A small sound classifier, trained from scratch: soap at rate 0.0021, trained on acted Russian speech (Dusha).
Rows from block 2 of a small sound classifier, named by matrix and row number. Rows with one number belong to one neuron. Each number is 50 + 12 x the weight over its row's rms, rounded and kept within 0 to 99. All counts start at 0.
After each neuron's rows are labels from the 100 clips, of 14976, where the neuron reaches its highest value: "responds to" is what is common among them. Only what is clearly more common there than usual is listed. The data: acted Russian speech (Dusha).
# fc1: MLP up (model.blocks.2.mlp.fc1.weight, 2304x384), inputs 288-383
# fc2: MLP down (model.blocks.2.mlp.fc2.weight, 384x2304, transposed), outputs 288-383

fc1.256:53 45 65 33 60 48 27 47 24 45 61 59 33 44 58 53 38 77 28 68 40 49 30 36 43 72 53 25 68 74 63 64 73 53 23 44 45 55 57 59 86 65 65 64 63 37 50 51 67 63 50 59 62 47 57 50 34 46 41 76 47 65 38 45 55 36 41 61 41 64 59 56 63 65 47 44 43 35 45 45 39 38 54 63 54 49 55 60 66 48 59 47 41 56 56 50
fc2.256:65 49 62 44 52 50 50 52 47 56 68 56 00 63 56 62 37 27 42 38 35 40 52 58 46 27 58 28 55 46 36 65 54 30 30 49 42 52 43 40 29 49 62 55 55 39 61 53 51 29 53 34 41 61 66 48 53 52 56 40 44 40 40 59 29 40 60 42 44 43 37 41 42 55 41 67 36 34 55 48 43 73 37 45 56 51 64 50 48 54 43 48 52 50 36 62
responds to: emotion: neutral

fc1.656:50 58 43 62 68 25 39 36 59 35 62 61 56 38 52 61 54 68 53 42 52 55 60 51 37 60 56 34 62 43 58 39 53 59 37 46 39 55 57 49 60 49 50 44 43 61 67 62 49 40 51 48 40 46 47 42 53 57 63 58 64 31 66 55 52 48 59 55 60 74 70 65 63 45 49 49 34 69 34 46 39 52 20 55 37 37 37 57 28 46 51 51 51 45 36 53
fc2.656:59 42 57 54 59 47 51 63 41 44 48 45 00 56 58 51 47 37 62 38 53 45 49 48 51 61 68 50 45 50 52 39 59 31 35 50 55 62 52 30 48 42 41 57 58 49 41 65 43 35 60 46 46 64 58 52 59 51 52 70 54 62 55 42 53 39 35 43 41 46 51 64 39 53 67 60 51 46 53 55 48 32 65 63 51 70 47 50 53 44 52 48 43 63 39 48
responds to: emotion: angry

fc1.499:63 48 61 34 56 27 28 36 58 50 56 62 48 67 35 45 39 29 52 74 67 41 46 56 54 28 72 66 47 51 46 61 56 58 44 40 73 49 52 56 44 23 57 29 48 41 40 46 69 56 55 54 38 58 38 51 60 37 57 44 54 60 33 54 41 62 47 36 47 45 49 30 51 37 53 45 45 42 62 38 62 38 38 41 57 53 51 35 62 63 39 46 67 58 69 54
fc2.499:49 59 60 51 46 66 62 52 55 48 45 53 86 63 59 49 54 71 61 39 27 31 28 47 39 63 51 29 65 53 57 34 61 51 53 71 27 60 50 31 61 66 48 51 28 55 44 62 56 30 36 77 45 61 53 51 48 65 34 52 48 38 66 42 59 38 65 74 50 56 69 56 52 60 55 69 65 60 58 39 48 55 81 73 61 67 62 45 55 50 55 55 32 66 56 36
responds to: emotion: positive

fc1.207:75 52 55 38 39 50 68 32 60 42 65 27 47 29 40 50 32 63 37 46 37 56 47 56 36 65 60 65 51 29 57 33 39 60 57 40 33 54 55 64 62 48 47 63 50 66 58 25 49 40 40 44 42 48 67 66 43 48 53 68 37 55 50 44 42 57 55 62 65 47 55 65 34 57 52 43 55 46 58 61 35 44 28 57 51 59 61 49 65 24 53 50 55 52 74 46
fc2.207:41 36 52 60 37 74 29 42 29 27 40 58 23 48 48 51 64 64 59 19 45 33 32 53 59 51 51 53 31 58 39 50 34 67 52 49 47 29 38 54 44 69 26 65 79 49 55 49 40 65 43 64 47 49 53 44 33 39 26 43 75 27 54 35 50 21 59 44 47 63 37 48 42 45 51 64 60 60 43 48 35 51 58 43 52 52 53 60 55 45 57 47 66 68 36 49
responds to: emotion: angry

fc1.610:32 46 51 43 52 46 60 55 61 57 58 45 50 51 76 36 23 46 56 58 62 48 33 49 60 60 55 41 48 54 36 32 65 52 46 52 40 45 57 61 50 60 43 45 57 39 47 46 20 53 49 52 31 73 40 54 70 36 52 37 29 62 36 46 69 54 45 36 46 58 59 57 70 58 49 40 60 46 54 68 55 67 54 43 45 56 45 44 50 74 56 34 54 39 37 52
fc2.610:37 57 68 47 57 46 49 68 60 72 52 38 00 45 36 40 42 66 51 55 53 58 55 46 59 58 37 77 39 75 40 59 48 43 72 52 65 66 44 45 50 53 46 60 54 64 60 70 45 57 61 62 74 45 44 57 51 43 45 49 38 48 41 62 77 46 43 61 47 48 64 64 55 43 26 42 48 30 66 47 41 38 46 46 40 23 63 44 46 52 54 40 41 50 67 56
responds to: emotion: positive

fc1.349:58 39 48 40 47 56 50 49 39 46 18 50 46 44 40 51 39 60 53 45 51 59 57 39 32 36 44 78 73 45 28 53 29 67 53 49 56 61 50 64 28 64 51 52 44 40 50 73 49 29 75 32 32 39 52 46 49 71 46 29 51 54 48 63 53 48 59 38 42 48 73 56 44 41 51 69 48 46 39 58 49 44 34 45 47 45 66 56 25 26 63 47 37 47 35 43
fc2.349:56 60 39 45 74 52 28 61 63 22 59 64 06 60 64 42 58 56 42 51 49 29 42 46 68 56 59 43 40 63 61 40 54 51 52 60 41 52 40 63 63 44 50 18 33 55 34 56 37 60 43 17 68 65 43 30 77 52 54 40 43 63 56 43 57 62 53 46 29 47 51 52 47 63 56 57 32 52 56 35 38 26 45 46 45 57 49 51 36 37 51 67 69 66 86 40
responds to: emotion: positive

fc1.47:57 38 48 37 49 58 79 41 56 61 59 43 60 41 67 62 50 32 68 40 55 26 56 37 42 63 54 55 62 22 42 45 47 53 41 43 25 50 68 59 38 60 50 54 40 51 61 53 48 64 59 49 53 29 45 42 36 34 45 49 39 46 38 44 47 40 45 62 62 60 49 44 59 48 44 42 54 61 62 63 61 62 78 41 44 70 51 42 51 54 33 46 51 73 33 63
fc2.47:37 42 77 55 46 44 75 65 54 51 48 43 00 57 60 29 46 46 67 71 55 55 58 44 39 50 59 50 39 55 52 63 62 37 36 59 62 43 52 44 60 60 50 66 60 52 40 53 43 56 50 35 48 48 52 46 50 59 50 72 66 28 40 59 46 46 36 30 68 34 62 57 38 53 22 34 56 44 65 43 50 52 43 59 43 43 35 66 29 32 55 43 53 35 47 44
responds to: emotion: angry

fc1.411:20 63 54 41 40 51 53 51 32 35 29 52 49 40 48 51 66 70 44 57 38 39 38 53 42 52 55 58 73 39 53 40 55 50 44 64 51 47 42 48 43 43 30 57 26 35 47 52 43 35 76 63 56 32 50 43 46 65 21 51 61 54 51 49 42 75 56 64 46 38 37 65 33 47 52 49 45 41 38 54 38 61 50 39 49 38 52 50 53 33 43 43 51 61 46 46
fc2.411:38 63 41 62 41 57 40 50 56 36 50 38 61 58 30 64 53 45 62 37 29 59 46 38 47 72 43 11 26 60 37 40 75 40 48 40 39 44 54 94 54 48 60 53 49 38 48 37 43 51 46 21 61 67 38 40 43 54 39 29 53 39 65 66 64 60 48 39 50 36 48 55 51 57 49 26 30 60 37 45 50 38 38 43 56 63 51 62 19 60 39 41 40 46 56 63
responds to: emotion: neutral

fc1.348:55 40 51 45 28 54 35 45 60 52 34 58 30 56 38 44 52 86 37 49 41 46 61 49 64 45 66 51 29 23 43 51 52 56 52 65 28 50 50 43 51 48 66 44 65 33 42 57 44 49 65 28 50 44 56 46 33 25 27 55 49 58 70 47 22 28 38 49 68 44 39 58 76 56 54 73 76 46 48 42 40 42 65 62 61 56 59 59 63 57 40 66 37 33 44 60
fc2.348:70 66 55 72 53 66 49 54 36 38 41 47 00 56 53 46 30 62 73 44 38 51 31 37 54 47 36 60 58 40 56 49 66 56 44 52 41 47 60 49 51 41 39 37 60 45 44 56 62 32 45 31 59 55 44 41 36 51 30 64 57 53 48 41 60 39 45 58 58 56 55 41 34 52 53 49 45 59 66 40 47 45 76 40 62 34 62 48 66 43 55 50 47 61 35 33
responds to: emotion: angry

fc1.119:52 39 29 43 49 32 46 35 56 16 58 48 43 48 46 65 48 47 31 65 41 36 59 51 44 40 55 43 38 51 48 34 43 34 54 37 38 52 39 50 60 63 69 24 54 58 36 38 36 52 56 29 38 67 48 47 36 54 33 68 40 39 50 45 21 40 62 49 40 46 57 43 46 47 20 55 43 46 40 67 53 40 51 60 62 46 61 36 60 27 48 54 51 69 25 42
fc2.119:48 52 33 72 56 60 24 44 54 31 46 61 00 57 57 50 61 57 63 38 54 44 40 45 65 31 57 65 51 39 45 49 42 46 52 39 46 55 42 44 49 57 40 56 54 66 50 65 18 55 47 48 42 59 49 45 45 66 53 61 57 45 51 43 29 44 52 45 38 38 53 45 35 32 59 53 50 53 60 50 58 50 54 52 43 45 48 47 62 61 53 68 33 55 46 55
responds to: emotion: angry

fc1.169:27 15 56 44 48 47 49 70 43 29 58 64 40 47 37 78 45 65 48 48 35 58 31 35 45 30 64 74 47 24 52 62 60 56 37 51 52 67 54 29 51 37 39 58 34 73 70 42 53 64 43 65 65 50 39 53 68 41 40 49 45 80 47 67 47 33 61 58 62 50 57 33 47 36 54 45 42 43 38 64 61 51 66 68 50 54 71 51 40 39 61 56 46 50 33 57
fc2.169:60 47 62 48 62 41 26 53 52 53 59 41 00 57 58 42 28 50 41 50 43 44 63 51 36 59 52 37 33 57 45 57 46 51 45 44 45 44 43 60 49 45 51 46 73 49 36 46 57 38 35 49 41 48 61 46 31 43 63 52 49 71 42 42 64 50 71 41 44 23 48 55 49 53 39 46 42 45 55 36 74 61 64 47 54 48 53 46 56 37 59 46 41 31 51 48
responds to: emotion: sad

fc1.65:52 61 44 56 60 38 42 60 40 45 36 44 46 61 64 47 27 34 40 55 51 59 40 39 32 28 74 42 42 49 43 51 54 66 61 53 47 74 33 41 50 61 60 59 52 62 71 77 62 47 59 69 62 33 54 54 59 46 54 29 41 65 44 48 48 40 45 44 51 36 50 46 48 56 51 75 40 61 72 46 52 67 50 70 44 53 42 36 57 24 47 51 54 61 53 40
fc2.65:69 32 73 27 62 47 46 49 54 50 61 53 26 59 73 69 53 56 42 36 36 52 47 66 63 28 56 34 65 56 52 65 77 52 33 54 34 49 37 45 33 32 74 50 48 35 42 51 52 39 44 35 50 62 45 40 45 46 56 57 54 49 56 31 54 52 67 49 56 46 48 53 56 44 53 45 46 29 60 49 27 62 59 43 47 47 67 38 48 55 58 54 40 63 46 69
responds to: emotion: neutral

fc1.733:56 55 74 25 61 39 44 44 27 60 42 70 28 43 58 58 45 58 36 69 43 50 23 36 46 57 48 18 53 66 41 66 67 66 43 41 33 37 49 49 84 52 68 56 48 34 40 66 58 55 43 68 55 40 41 49 33 55 42 70 47 71 62 48 39 28 52 65 43 45 54 52 48 54 52 46 51 29 27 47 45 61 41 57 45 56 40 69 50 38 55 60 47 55 51 48
fc2.733:47 26 67 47 55 40 43 47 38 43 72 33 00 63 54 44 42 29 35 42 34 49 62 60 43 21 59 35 66 44 36 58 61 19 39 44 38 46 40 46 23 48 70 59 52 53 60 62 56 33 47 37 50 59 61 53 55 50 58 35 46 32 44 42 44 48 60 48 49 46 43 32 51 53 43 64 40 45 58 44 38 65 47 57 55 43 51 33 30 48 40 46 40 54 46 55
responds to: emotion: neutral

fc1.429:64 43 62 36 50 63 13 72 52 51 42 48 39 51 52 63 39 35 50 48 46 59 63 60 54 65 45 41 42 36 60 46 51 58 56 47 44 56 49 53 66 60 58 68 69 64 25 60 57 48 28 50 50 48 43 69 50 44 80 45 49 54 47 61 47 69 59 57 54 54 40 54 47 50 54 53 45 33 45 42 45 56 42 62 63 50 38 43 27 70 37 47 47 74 57 37
fc2.429:56 51 56 55 44 50 56 72 55 45 39 45 00 63 56 44 42 54 66 52 44 29 37 48 60 45 36 72 36 51 42 39 75 34 45 48 51 45 44 54 57 50 43 57 67 48 62 47 54 23 39 48 49 42 51 82 56 50 54 45 60 51 46 32 46 37 42 57 41 46 48 29 32 46 45 59 63 60 49 45 44 77 38 62 82 53 52 49 36 48 59 51 53 57 33 54
responds to: emotion: positive

fc1.587:21 61 55 39 49 41 39 58 59 43 44 31 56 39 46 57 72 52 53 39 45 71 42 47 44 61 61 67 42 43 40 38 58 59 47 62 55 39 55 62 52 45 13 51 43 47 54 36 61 30 69 61 59 43 50 59 56 41 35 53 64 43 44 57 45 71 53 43 46 40 49 53 64 37 59 50 43 20 46 37 51 38 46 36 48 49 67 41 39 30 47 41 40 33 26 43
fc2.587:44 54 33 42 40 71 46 40 59 35 41 28 76 54 37 56 64 62 64 45 19 56 52 42 55 46 37 18 25 62 69 50 61 40 44 43 25 61 39 78 52 56 69 62 30 48 33 67 45 62 44 30 55 58 35 57 45 38 47 22 50 44 56 52 60 47 46 51 55 46 73 47 38 70 37 28 30 83 49 49 44 56 39 42 78 59 54 68 17 59 45 45 39 63 58 46
responds to: emotion: neutral

fc1.408:66 29 75 32 69 39 49 58 41 55 50 46 54 41 54 55 46 35 37 50 38 57 31 42 54 45 49 44 42 63 50 50 36 47 40 50 30 47 47 55 56 56 46 60 46 50 47 64 52 46 55 56 23 51 54 52 45 34 36 61 49 66 55 44 26 67 44 41 58 72 55 37 39 67 43 52 56 49 28 62 77 41 56 53 76 71 54 52 57 36 52 43 40 48 38 69
fc2.408:30 49 60 64 30 50 22 54 55 13 62 72 15 46 44 42 54 39 46 40 64 65 39 53 64 36 62 31 47 44 47 65 35 53 63 53 64 29 45 61 59 55 48 52 36 44 26 46 46 20 58 28 28 58 61 44 58 57 49 46 64 56 39 40 34 40 51 55 34 49 60 33 42 56 53 60 68 53 51 55 73 56 42 56 45 45 53 50 56 64 38 54 51 44 42 41
responds to: emotion: angry

fc1.732:42 45 46 49 47 56 45 48 42 53 36 42 49 27 45 35 52 56 33 52 61 54 56 54 49 59 36 56 34 57 55 65 67 77 34 37 41 51 63 54 27 37 35 58 46 64 53 61 75 63 50 48 39 39 61 38 44 66 45 41 63 52 43 60 65 68 48 75 60 54 50 35 55 53 56 44 47 37 50 53 59 42 51 49 45 38 50 37 56 00 68 43 58 62 49 44
fc2.732:54 46 53 56 34 59 56 44 34 33 57 75 21 35 48 49 69 52 43 33 28 57 37 53 37 41 29 25 28 50 43 39 57 36 50 46 35 40 46 71 65 66 48 59 47 23 52 52 49 23 50 53 73 73 60 54 39 37 53 38 62 43 47 28 30 02 56 49 43 49 45 77 42 55 53 53 50 64 47 61 32 49 66 51 47 54 40 76 37 32 59 41 63 50 46 35
responds to: emotion: neutral

fc1.90:11 41 70 67 45 56 60 45 62 61 50 55 61 60 42 47 51 81 64 44 51 43 50 57 53 40 48 63 53 41 44 41 56 41 54 47 58 45 60 49 53 57 57 38 65 33 49 42 22 57 54 73 45 89 42 32 62 33 34 48 41 57 57 58 55 61 33 36 47 49 64 33 46 54 52 49 54 29 45 60 46 38 49 39 48 59 72 46 40 27 43 64 50 57 36 35
fc2.90:52 54 50 64 54 61 46 53 50 45 52 29 00 45 29 40 50 46 52 68 56 45 49 32 59 58 41 73 15 46 79 42 49 71 69 70 37 48 41 43 48 44 35 51 42 43 54 65 58 48 62 40 47 60 50 52 68 51 55 66 48 69 28 46 73 54 41 48 60 39 57 50 42 29 69 58 61 45 47 51 51 58 58 36 59 58 47 49 45 32 49 46 53 40 65 63
responds to: emotion: positive

fc1.237:39 60 54 45 60 47 32 45 32 48 30 69 37 35 36 56 50 40 53 61 37 49 22 36 49 50 56 33 47 49 45 55 65 68 52 51 52 50 49 45 76 51 60 61 44 32 44 51 54 62 52 75 57 41 38 40 35 62 27 80 57 75 48 51 25 38 56 58 42 49 34 61 47 42 60 50 31 27 31 44 39 52 40 68 65 39 57 64 60 36 49 50 48 52 73 45
fc2.237:50 40 73 41 60 32 36 45 41 63 66 36 00 64 48 39 44 34 36 45 39 61 64 59 43 35 40 27 61 52 27 62 66 21 48 38 25 34 39 50 43 58 67 53 57 58 59 63 53 44 49 51 44 47 60 56 40 49 61 54 44 36 40 42 46 49 59 51 50 46 53 39 62 50 48 45 35 41 57 48 44 56 47 52 51 43 40 38 57 50 32 48 49 54 51 56
responds to: emotion: neutral

fc1.117:50 34 47 30 73 56 53 71 31 53 53 52 47 52 42 52 52 51 60 61 69 37 48 47 45 53 45 48 43 41 46 66 46 70 52 47 47 29 56 29 82 32 40 55 45 51 55 67 39 66 59 63 58 66 42 46 33 51 49 41 40 77 54 44 39 69 31 33 48 52 68 57 45 58 48 57 57 62 69 62 48 52 63 49 55 47 26 37 39 58 51 39 45 50 33 58
fc2.117:53 61 46 53 45 60 37 53 49 23 47 59 43 65 54 61 62 64 45 42 46 44 26 48 49 47 76 41 44 47 56 49 45 60 46 53 48 28 56 46 48 45 64 43 49 42 44 54 39 50 54 64 49 44 36 62 42 58 50 53 59 43 63 32 37 22 71 54 44 46 59 33 40 54 64 42 57 46 57 36 52 55 35 56 64 52 64 65 63 39 60 55 64 48 46 32
responds to: emotion: angry

fc1.135:41 42 66 60 31 39 61 65 36 37 67 64 38 42 45 62 47 39 41 44 54 56 42 40 66 41 70 72 37 37 66 42 49 47 19 54 40 55 62 37 61 53 39 38 37 44 60 60 48 53 40 42 65 33 45 50 58 28 40 70 49 34 62 43 35 19 63 57 49 82 51 45 49 52 42 44 42 26 64 43 56 78 52 82 54 52 45 60 41 35 47 49 48 54 37 39
fc2.135:57 43 62 46 69 43 39 56 67 52 78 42 00 66 31 56 40 49 51 58 56 39 65 55 56 53 50 44 39 48 40 61 48 42 29 37 60 33 41 49 52 56 54 50 68 48 32 52 52 38 39 54 40 53 58 53 27 51 51 57 37 55 38 44 56 44 64 41 55 41 48 50 52 60 53 51 37 52 54 31 69 61 70 50 55 68 54 54 47 31 44 45 47 29 44 47
responds to: emotion: sad

fc1.707:32 36 76 24 65 37 51 50 52 62 42 61 39 54 52 49 34 62 35 87 58 56 33 26 41 51 68 62 76 42 37 54 59 46 79 64 45 49 50 27 71 69 51 49 74 59 56 60 73 65 51 67 48 49 54 60 38 33 59 48 28 68 42 51 42 42 48 52 60 47 45 33 31 50 26 64 45 31 37 50 30 61 42 54 43 41 43 40 47 39 54 61 38 43 39 34
fc2.707:51 50 65 50 51 70 49 61 57 37 51 44 00 47 57 42 50 43 51 31 45 59 47 58 68 26 64 33 61 50 51 39 74 48 26 48 42 40 34 58 34 28 56 61 41 61 44 39 55 32 53 44 51 59 47 41 48 74 55 33 58 40 84 42 69 29 58 42 42 55 60 43 61 74 62 53 58 61 61 50 43 59 47 50 58 43 63 34 42 55 47 44 49 63 39 51
responds to: emotion: neutral

fc1.466:29 51 66 69 44 47 50 38 48 46 44 54 58 45 50 47 49 74 60 34 65 50 51 42 55 47 36 50 65 49 46 46 44 41 58 59 61 37 64 47 58 62 43 40 52 30 68 57 29 48 57 79 51 50 46 23 29 41 34 50 47 47 56 52 46 71 57 41 47 40 56 40 28 41 46 55 64 29 30 55 51 41 34 47 48 39 49 39 51 34 41 57 63 55 44 59
fc2.466:51 53 51 53 43 53 48 63 53 52 45 37 00 49 43 54 51 43 48 64 59 56 44 53 59 35 54 64 38 56 87 39 44 62 64 66 37 37 45 39 57 36 50 48 44 52 43 67 56 61 66 31 46 92 50 45 72 57 51 63 50 69 45 51 66 46 64 42 55 37 48 50 35 36 68 65 43 43 30 41 55 60 47 55 50 68 43 54 40 39 40 42 47 44 57 59
responds to: emotion: positive

fc1.173:59 32 60 45 35 51 62 50 45 52 39 68 67 37 63 19 53 63 47 59 34 46 47 58 46 62 47 64 45 45 32 47 50 31 52 56 30 21 60 53 52 32 35 31 30 28 51 64 55 54 72 52 51 47 50 43 51 44 37 49 75 57 44 38 14 60 44 41 55 37 43 42 49 42 45 35 59 55 62 46 23 56 28 48 69 32 41 42 39 53 59 54 47 45 20 63
fc2.173:44 64 45 40 41 61 44 34 41 40 42 70 00 69 48 51 37 55 51 46 59 57 41 40 57 45 46 67 56 53 54 66 60 34 57 74 51 54 45 62 59 51 61 46 60 55 37 60 32 25 55 61 62 53 55 51 53 59 54 57 64 51 59 29 65 34 42 39 54 50 53 35 41 53 34 49 28 51 41 64 71 44 54 42 50 78 35 51 61 85 44 48 45 50 64 43
responds to: emotion: positive

fc1.396:45 45 57 51 45 44 53 65 53 59 61 65 42 34 62 37 46 44 25 39 45 69 62 29 31 59 49 41 63 40 34 52 28 57 56 61 59 44 38 51 35 48 50 54 59 47 61 49 73 71 38 58 32 47 53 68 51 78 32 50 51 50 40 59 44 49 38 64 54 43 51 58 54 46 71 52 43 51 73 38 28 60 54 73 73 35 31 39 51 53 54 48 59 49 34 55
fc2.396:50 40 45 61 71 37 46 51 58 47 47 55 00 51 45 50 47 66 60 47 57 53 60 41 73 72 57 49 49 56 38 32 56 29 23 35 46 60 35 50 70 54 59 52 67 69 41 50 41 30 52 46 49 59 44 44 43 55 26 58 41 57 55 55 24 57 49 53 59 44 63 35 28 78 55 59 49 59 61 49 65 47 59 56 31 46 55 55 47 38 53 33 56 31 41 47
responds to: emotion: positive

fc1.696:20 46 59 56 60 57 51 61 53 38 70 63 38 54 51 77 27 71 52 23 47 53 46 39 47 44 54 45 54 61 55 54 53 68 50 47 64 49 46 41 49 55 77 65 72 58 63 59 29 58 34 46 58 39 32 41 57 56 62 81 60 56 30 55 42 68 64 34 46 58 46 35 43 54 64 49 47 59 25 58 62 23 47 62 72 29 37 39 62 50 63 44 70 44 22 54
fc2.696:48 47 64 65 61 50 44 51 42 39 34 60 00 45 37 44 48 62 46 47 48 21 29 36 51 52 42 71 50 49 55 56 65 54 44 49 42 53 40 51 41 33 40 45 62 54 55 57 43 47 39 48 39 71 52 43 52 47 42 20 40 53 46 55 60 37 58 37 50 54 40 27 53 46 31 59 55 61 59 48 66 57 47 45 57 58 45 58 41 50 61 42 35 38 46 44
responds to: emotion: sad

fc1.361:47 70 61 42 61 54 57 50 32 33 39 40 52 54 46 65 58 56 59 20 57 70 40 45 25 54 70 32 58 55 44 58 64 62 52 47 65 37 24 62 61 62 64 64 66 53 40 51 60 52 41 62 66 31 60 61 34 36 45 54 53 62 51 63 59 40 72 59 52 51 64 47 57 52 61 52 49 46 48 55 43 60 49 30 36 48 52 43 42 33 45 55 36 45 58 55
fc2.361:51 41 59 55 56 34 34 50 45 51 56 42 01 40 67 55 48 50 56 33 36 30 57 45 38 33 57 42 39 56 55 45 62 23 55 52 35 44 21 47 46 55 65 51 46 57 47 63 40 36 41 32 41 48 45 65 41 41 57 39 47 33 29 41 55 49 77 33 67 55 49 44 48 49 29 46 47 43 40 53 44 56 65 49 68 46 42 39 42 54 49 57 47 63 46 47
responds to: emotion: neutral

fc1.519:49 37 40 69 37 47 40 47 41 53 57 57 63 39 35 59 54 49 44 45 29 49 63 63 43 47 43 54 32 29 45 45 51 23 45 32 70 19 47 32 75 62 46 48 59 67 59 35 43 61 50 58 49 60 38 40 43 41 63 54 44 23 38 60 39 58 40 29 30 52 68 54 55 42 67 50 59 26 57 48 46 41 50 68 45 72 69 38 52 49 62 64 43 46 42 81
fc2.519:55 42 52 54 49 48 28 71 47 49 47 52 00 58 54 66 52 47 44 48 46 48 47 48 67 44 60 58 37 53 65 44 63 59 43 52 58 40 45 54 41 41 53 67 49 62 44 66 38 41 46 50 53 61 60 44 50 41 55 66 50 58 41 27 47 38 63 39 43 44 60 44 21 55 60 55 62 58 62 45 41 50 62 45 60 54 46 51 60 37 69 56 54 47 33 54
responds to: emotion: angry

fc1.340:56 32 45 36 59 48 53 64 42 60 53 64 56 26 56 47 40 67 36 60 46 62 46 53 29 56 53 61 29 52 56 42 50 55 50 55 46 47 51 35 59 61 48 67 43 52 54 61 47 72 50 48 33 36 56 60 30 53 24 52 72 50 72 51 61 57 43 47 59 68 68 42 40 54 56 61 25 44 54 45 57 66 57 57 59 54 34 34 50 42 28 37 58 53 57 49
fc2.340:62 56 37 71 57 65 47 65 54 31 59 45 00 67 47 46 40 24 48 53 34 38 67 56 42 45 43 52 37 30 44 69 65 52 44 29 58 27 46 60 65 62 60 60 35 51 33 51 47 31 45 49 35 61 48 41 39 53 52 60 45 26 39 47 33 37 34 32 53 53 35 43 28 65 63 50 56 58 46 35 52 57 56 33 67 59 52 71 44 32 59 59 50 43 46 51
responds to: emotion: angry

fc1.379:41 25 59 45 54 49 47 46 26 74 29 46 56 56 43 44 60 61 70 64 63 47 42 39 68 49 48 73 56 35 33 72 69 61 61 51 42 37 69 37 31 54 46 52 65 45 33 73 57 66 50 62 26 40 31 55 37 62 44 41 43 51 43 59 44 45 50 40 34 51 68 39 49 37 57 62 42 40 42 49 52 46 53 50 66 41 41 34 46 52 48 35 44 48 39 65
fc2.379:62 66 51 64 44 68 34 72 56 22 55 68 43 71 50 49 48 55 30 34 54 47 35 46 51 52 51 54 31 53 64 37 35 56 47 33 51 58 53 82 59 39 14 57 50 51 22 42 43 47 52 47 49 58 53 42 57 49 40 34 47 40 61 61 36 42 65 47 45 45 53 55 36 57 60 68 56 72 59 60 51 62 48 50 59 57 60 56 61 23 60 38 39 61 45 39
responds to: emotion: sad

fc1.743:58 35 34 45 22 43 39 26 48 41 41 57 49 67 49 53 57 64 48 62 41 53 51 60 72 24 41 38 61 25 55 46 46 50 59 50 49 54 71 54 59 44 50 23 52 54 55 57 49 43 55 50 52 73 48 50 64 41 59 60 31 31 41 45 50 34 49 39 74 40 30 58 59 40 25 79 63 52 49 56 40 18 57 63 35 47 50 75 57 57 53 55 30 32 59 55
fc2.743:66 52 56 64 48 55 50 66 44 38 41 25 00 50 58 38 39 59 46 31 29 44 49 40 46 27 69 41 34 45 72 52 63 50 47 49 37 56 52 50 36 47 51 69 57 49 29 59 33 48 55 50 53 56 46 53 40 40 55 45 39 69 57 44 37 59 47 48 54 53 56 53 38 57 42 57 61 63 46 47 50 54 49 54 65 57 54 52 52 30 57 51 38 52 45 43
responds to: emotion: positive

fc1.537:57 48 61 39 50 61 49 54 56 61 53 45 38 42 49 68 60 65 34 37 42 26 30 44 39 57 64 51 61 51 57 45 58 40 65 50 37 47 52 58 50 59 72 48 65 59 59 59 41 48 43 41 59 45 65 55 33 40 46 58 42 63 51 50 38 60 31 71 55 48 62 54 41 63 28 53 38 40 41 51 34 54 54 50 60 63 35 49 58 41 40 40 63 81 58 70
fc2.537:67 53 63 77 46 42 44 49 50 62 43 37 18 61 67 52 26 56 58 62 64 48 60 71 64 44 52 36 39 44 52 42 60 38 49 79 38 55 59 47 51 34 41 57 44 43 56 46 48 39 49 35 43 60 38 38 56 55 38 48 50 40 59 58 54 65 56 66 58 35 56 45 41 73 69 55 40 58 46 46 43 43 49 52 64 60 65 54 35 49 53 55 38 64 44 45
responds to: emotion: angry

fc1.480:37 53 42 64 48 68 52 51 66 30 67 45 66 62 39 36 48 32 57 49 49 39 56 56 52 57 57 50 70 45 49 51 63 64 45 46 64 61 41 66 53 70 46 51 43 52 34 40 44 18 63 37 61 47 49 61 67 66 40 52 64 41 46 43 66 45 45 36 49 51 51 22 54 30 59 45 66 38 42 45 48 38 28 54 57 65 66 36 39 33 49 50 56 55 55 55
fc2.480:59 48 55 47 75 74 43 78 63 46 49 45 00 54 57 57 52 60 60 41 53 34 44 48 47 35 43 48 56 55 46 69 67 42 39 43 37 57 38 47 50 48 38 40 60 53 37 46 24 63 60 50 56 48 52 35 41 56 43 42 76 64 70 33 50 50 57 44 50 34 52 69 36 73 53 57 48 53 56 33 57 66 52 49 43 51 42 44 45 38 51 47 50 56 45 34
responds to: emotion: angry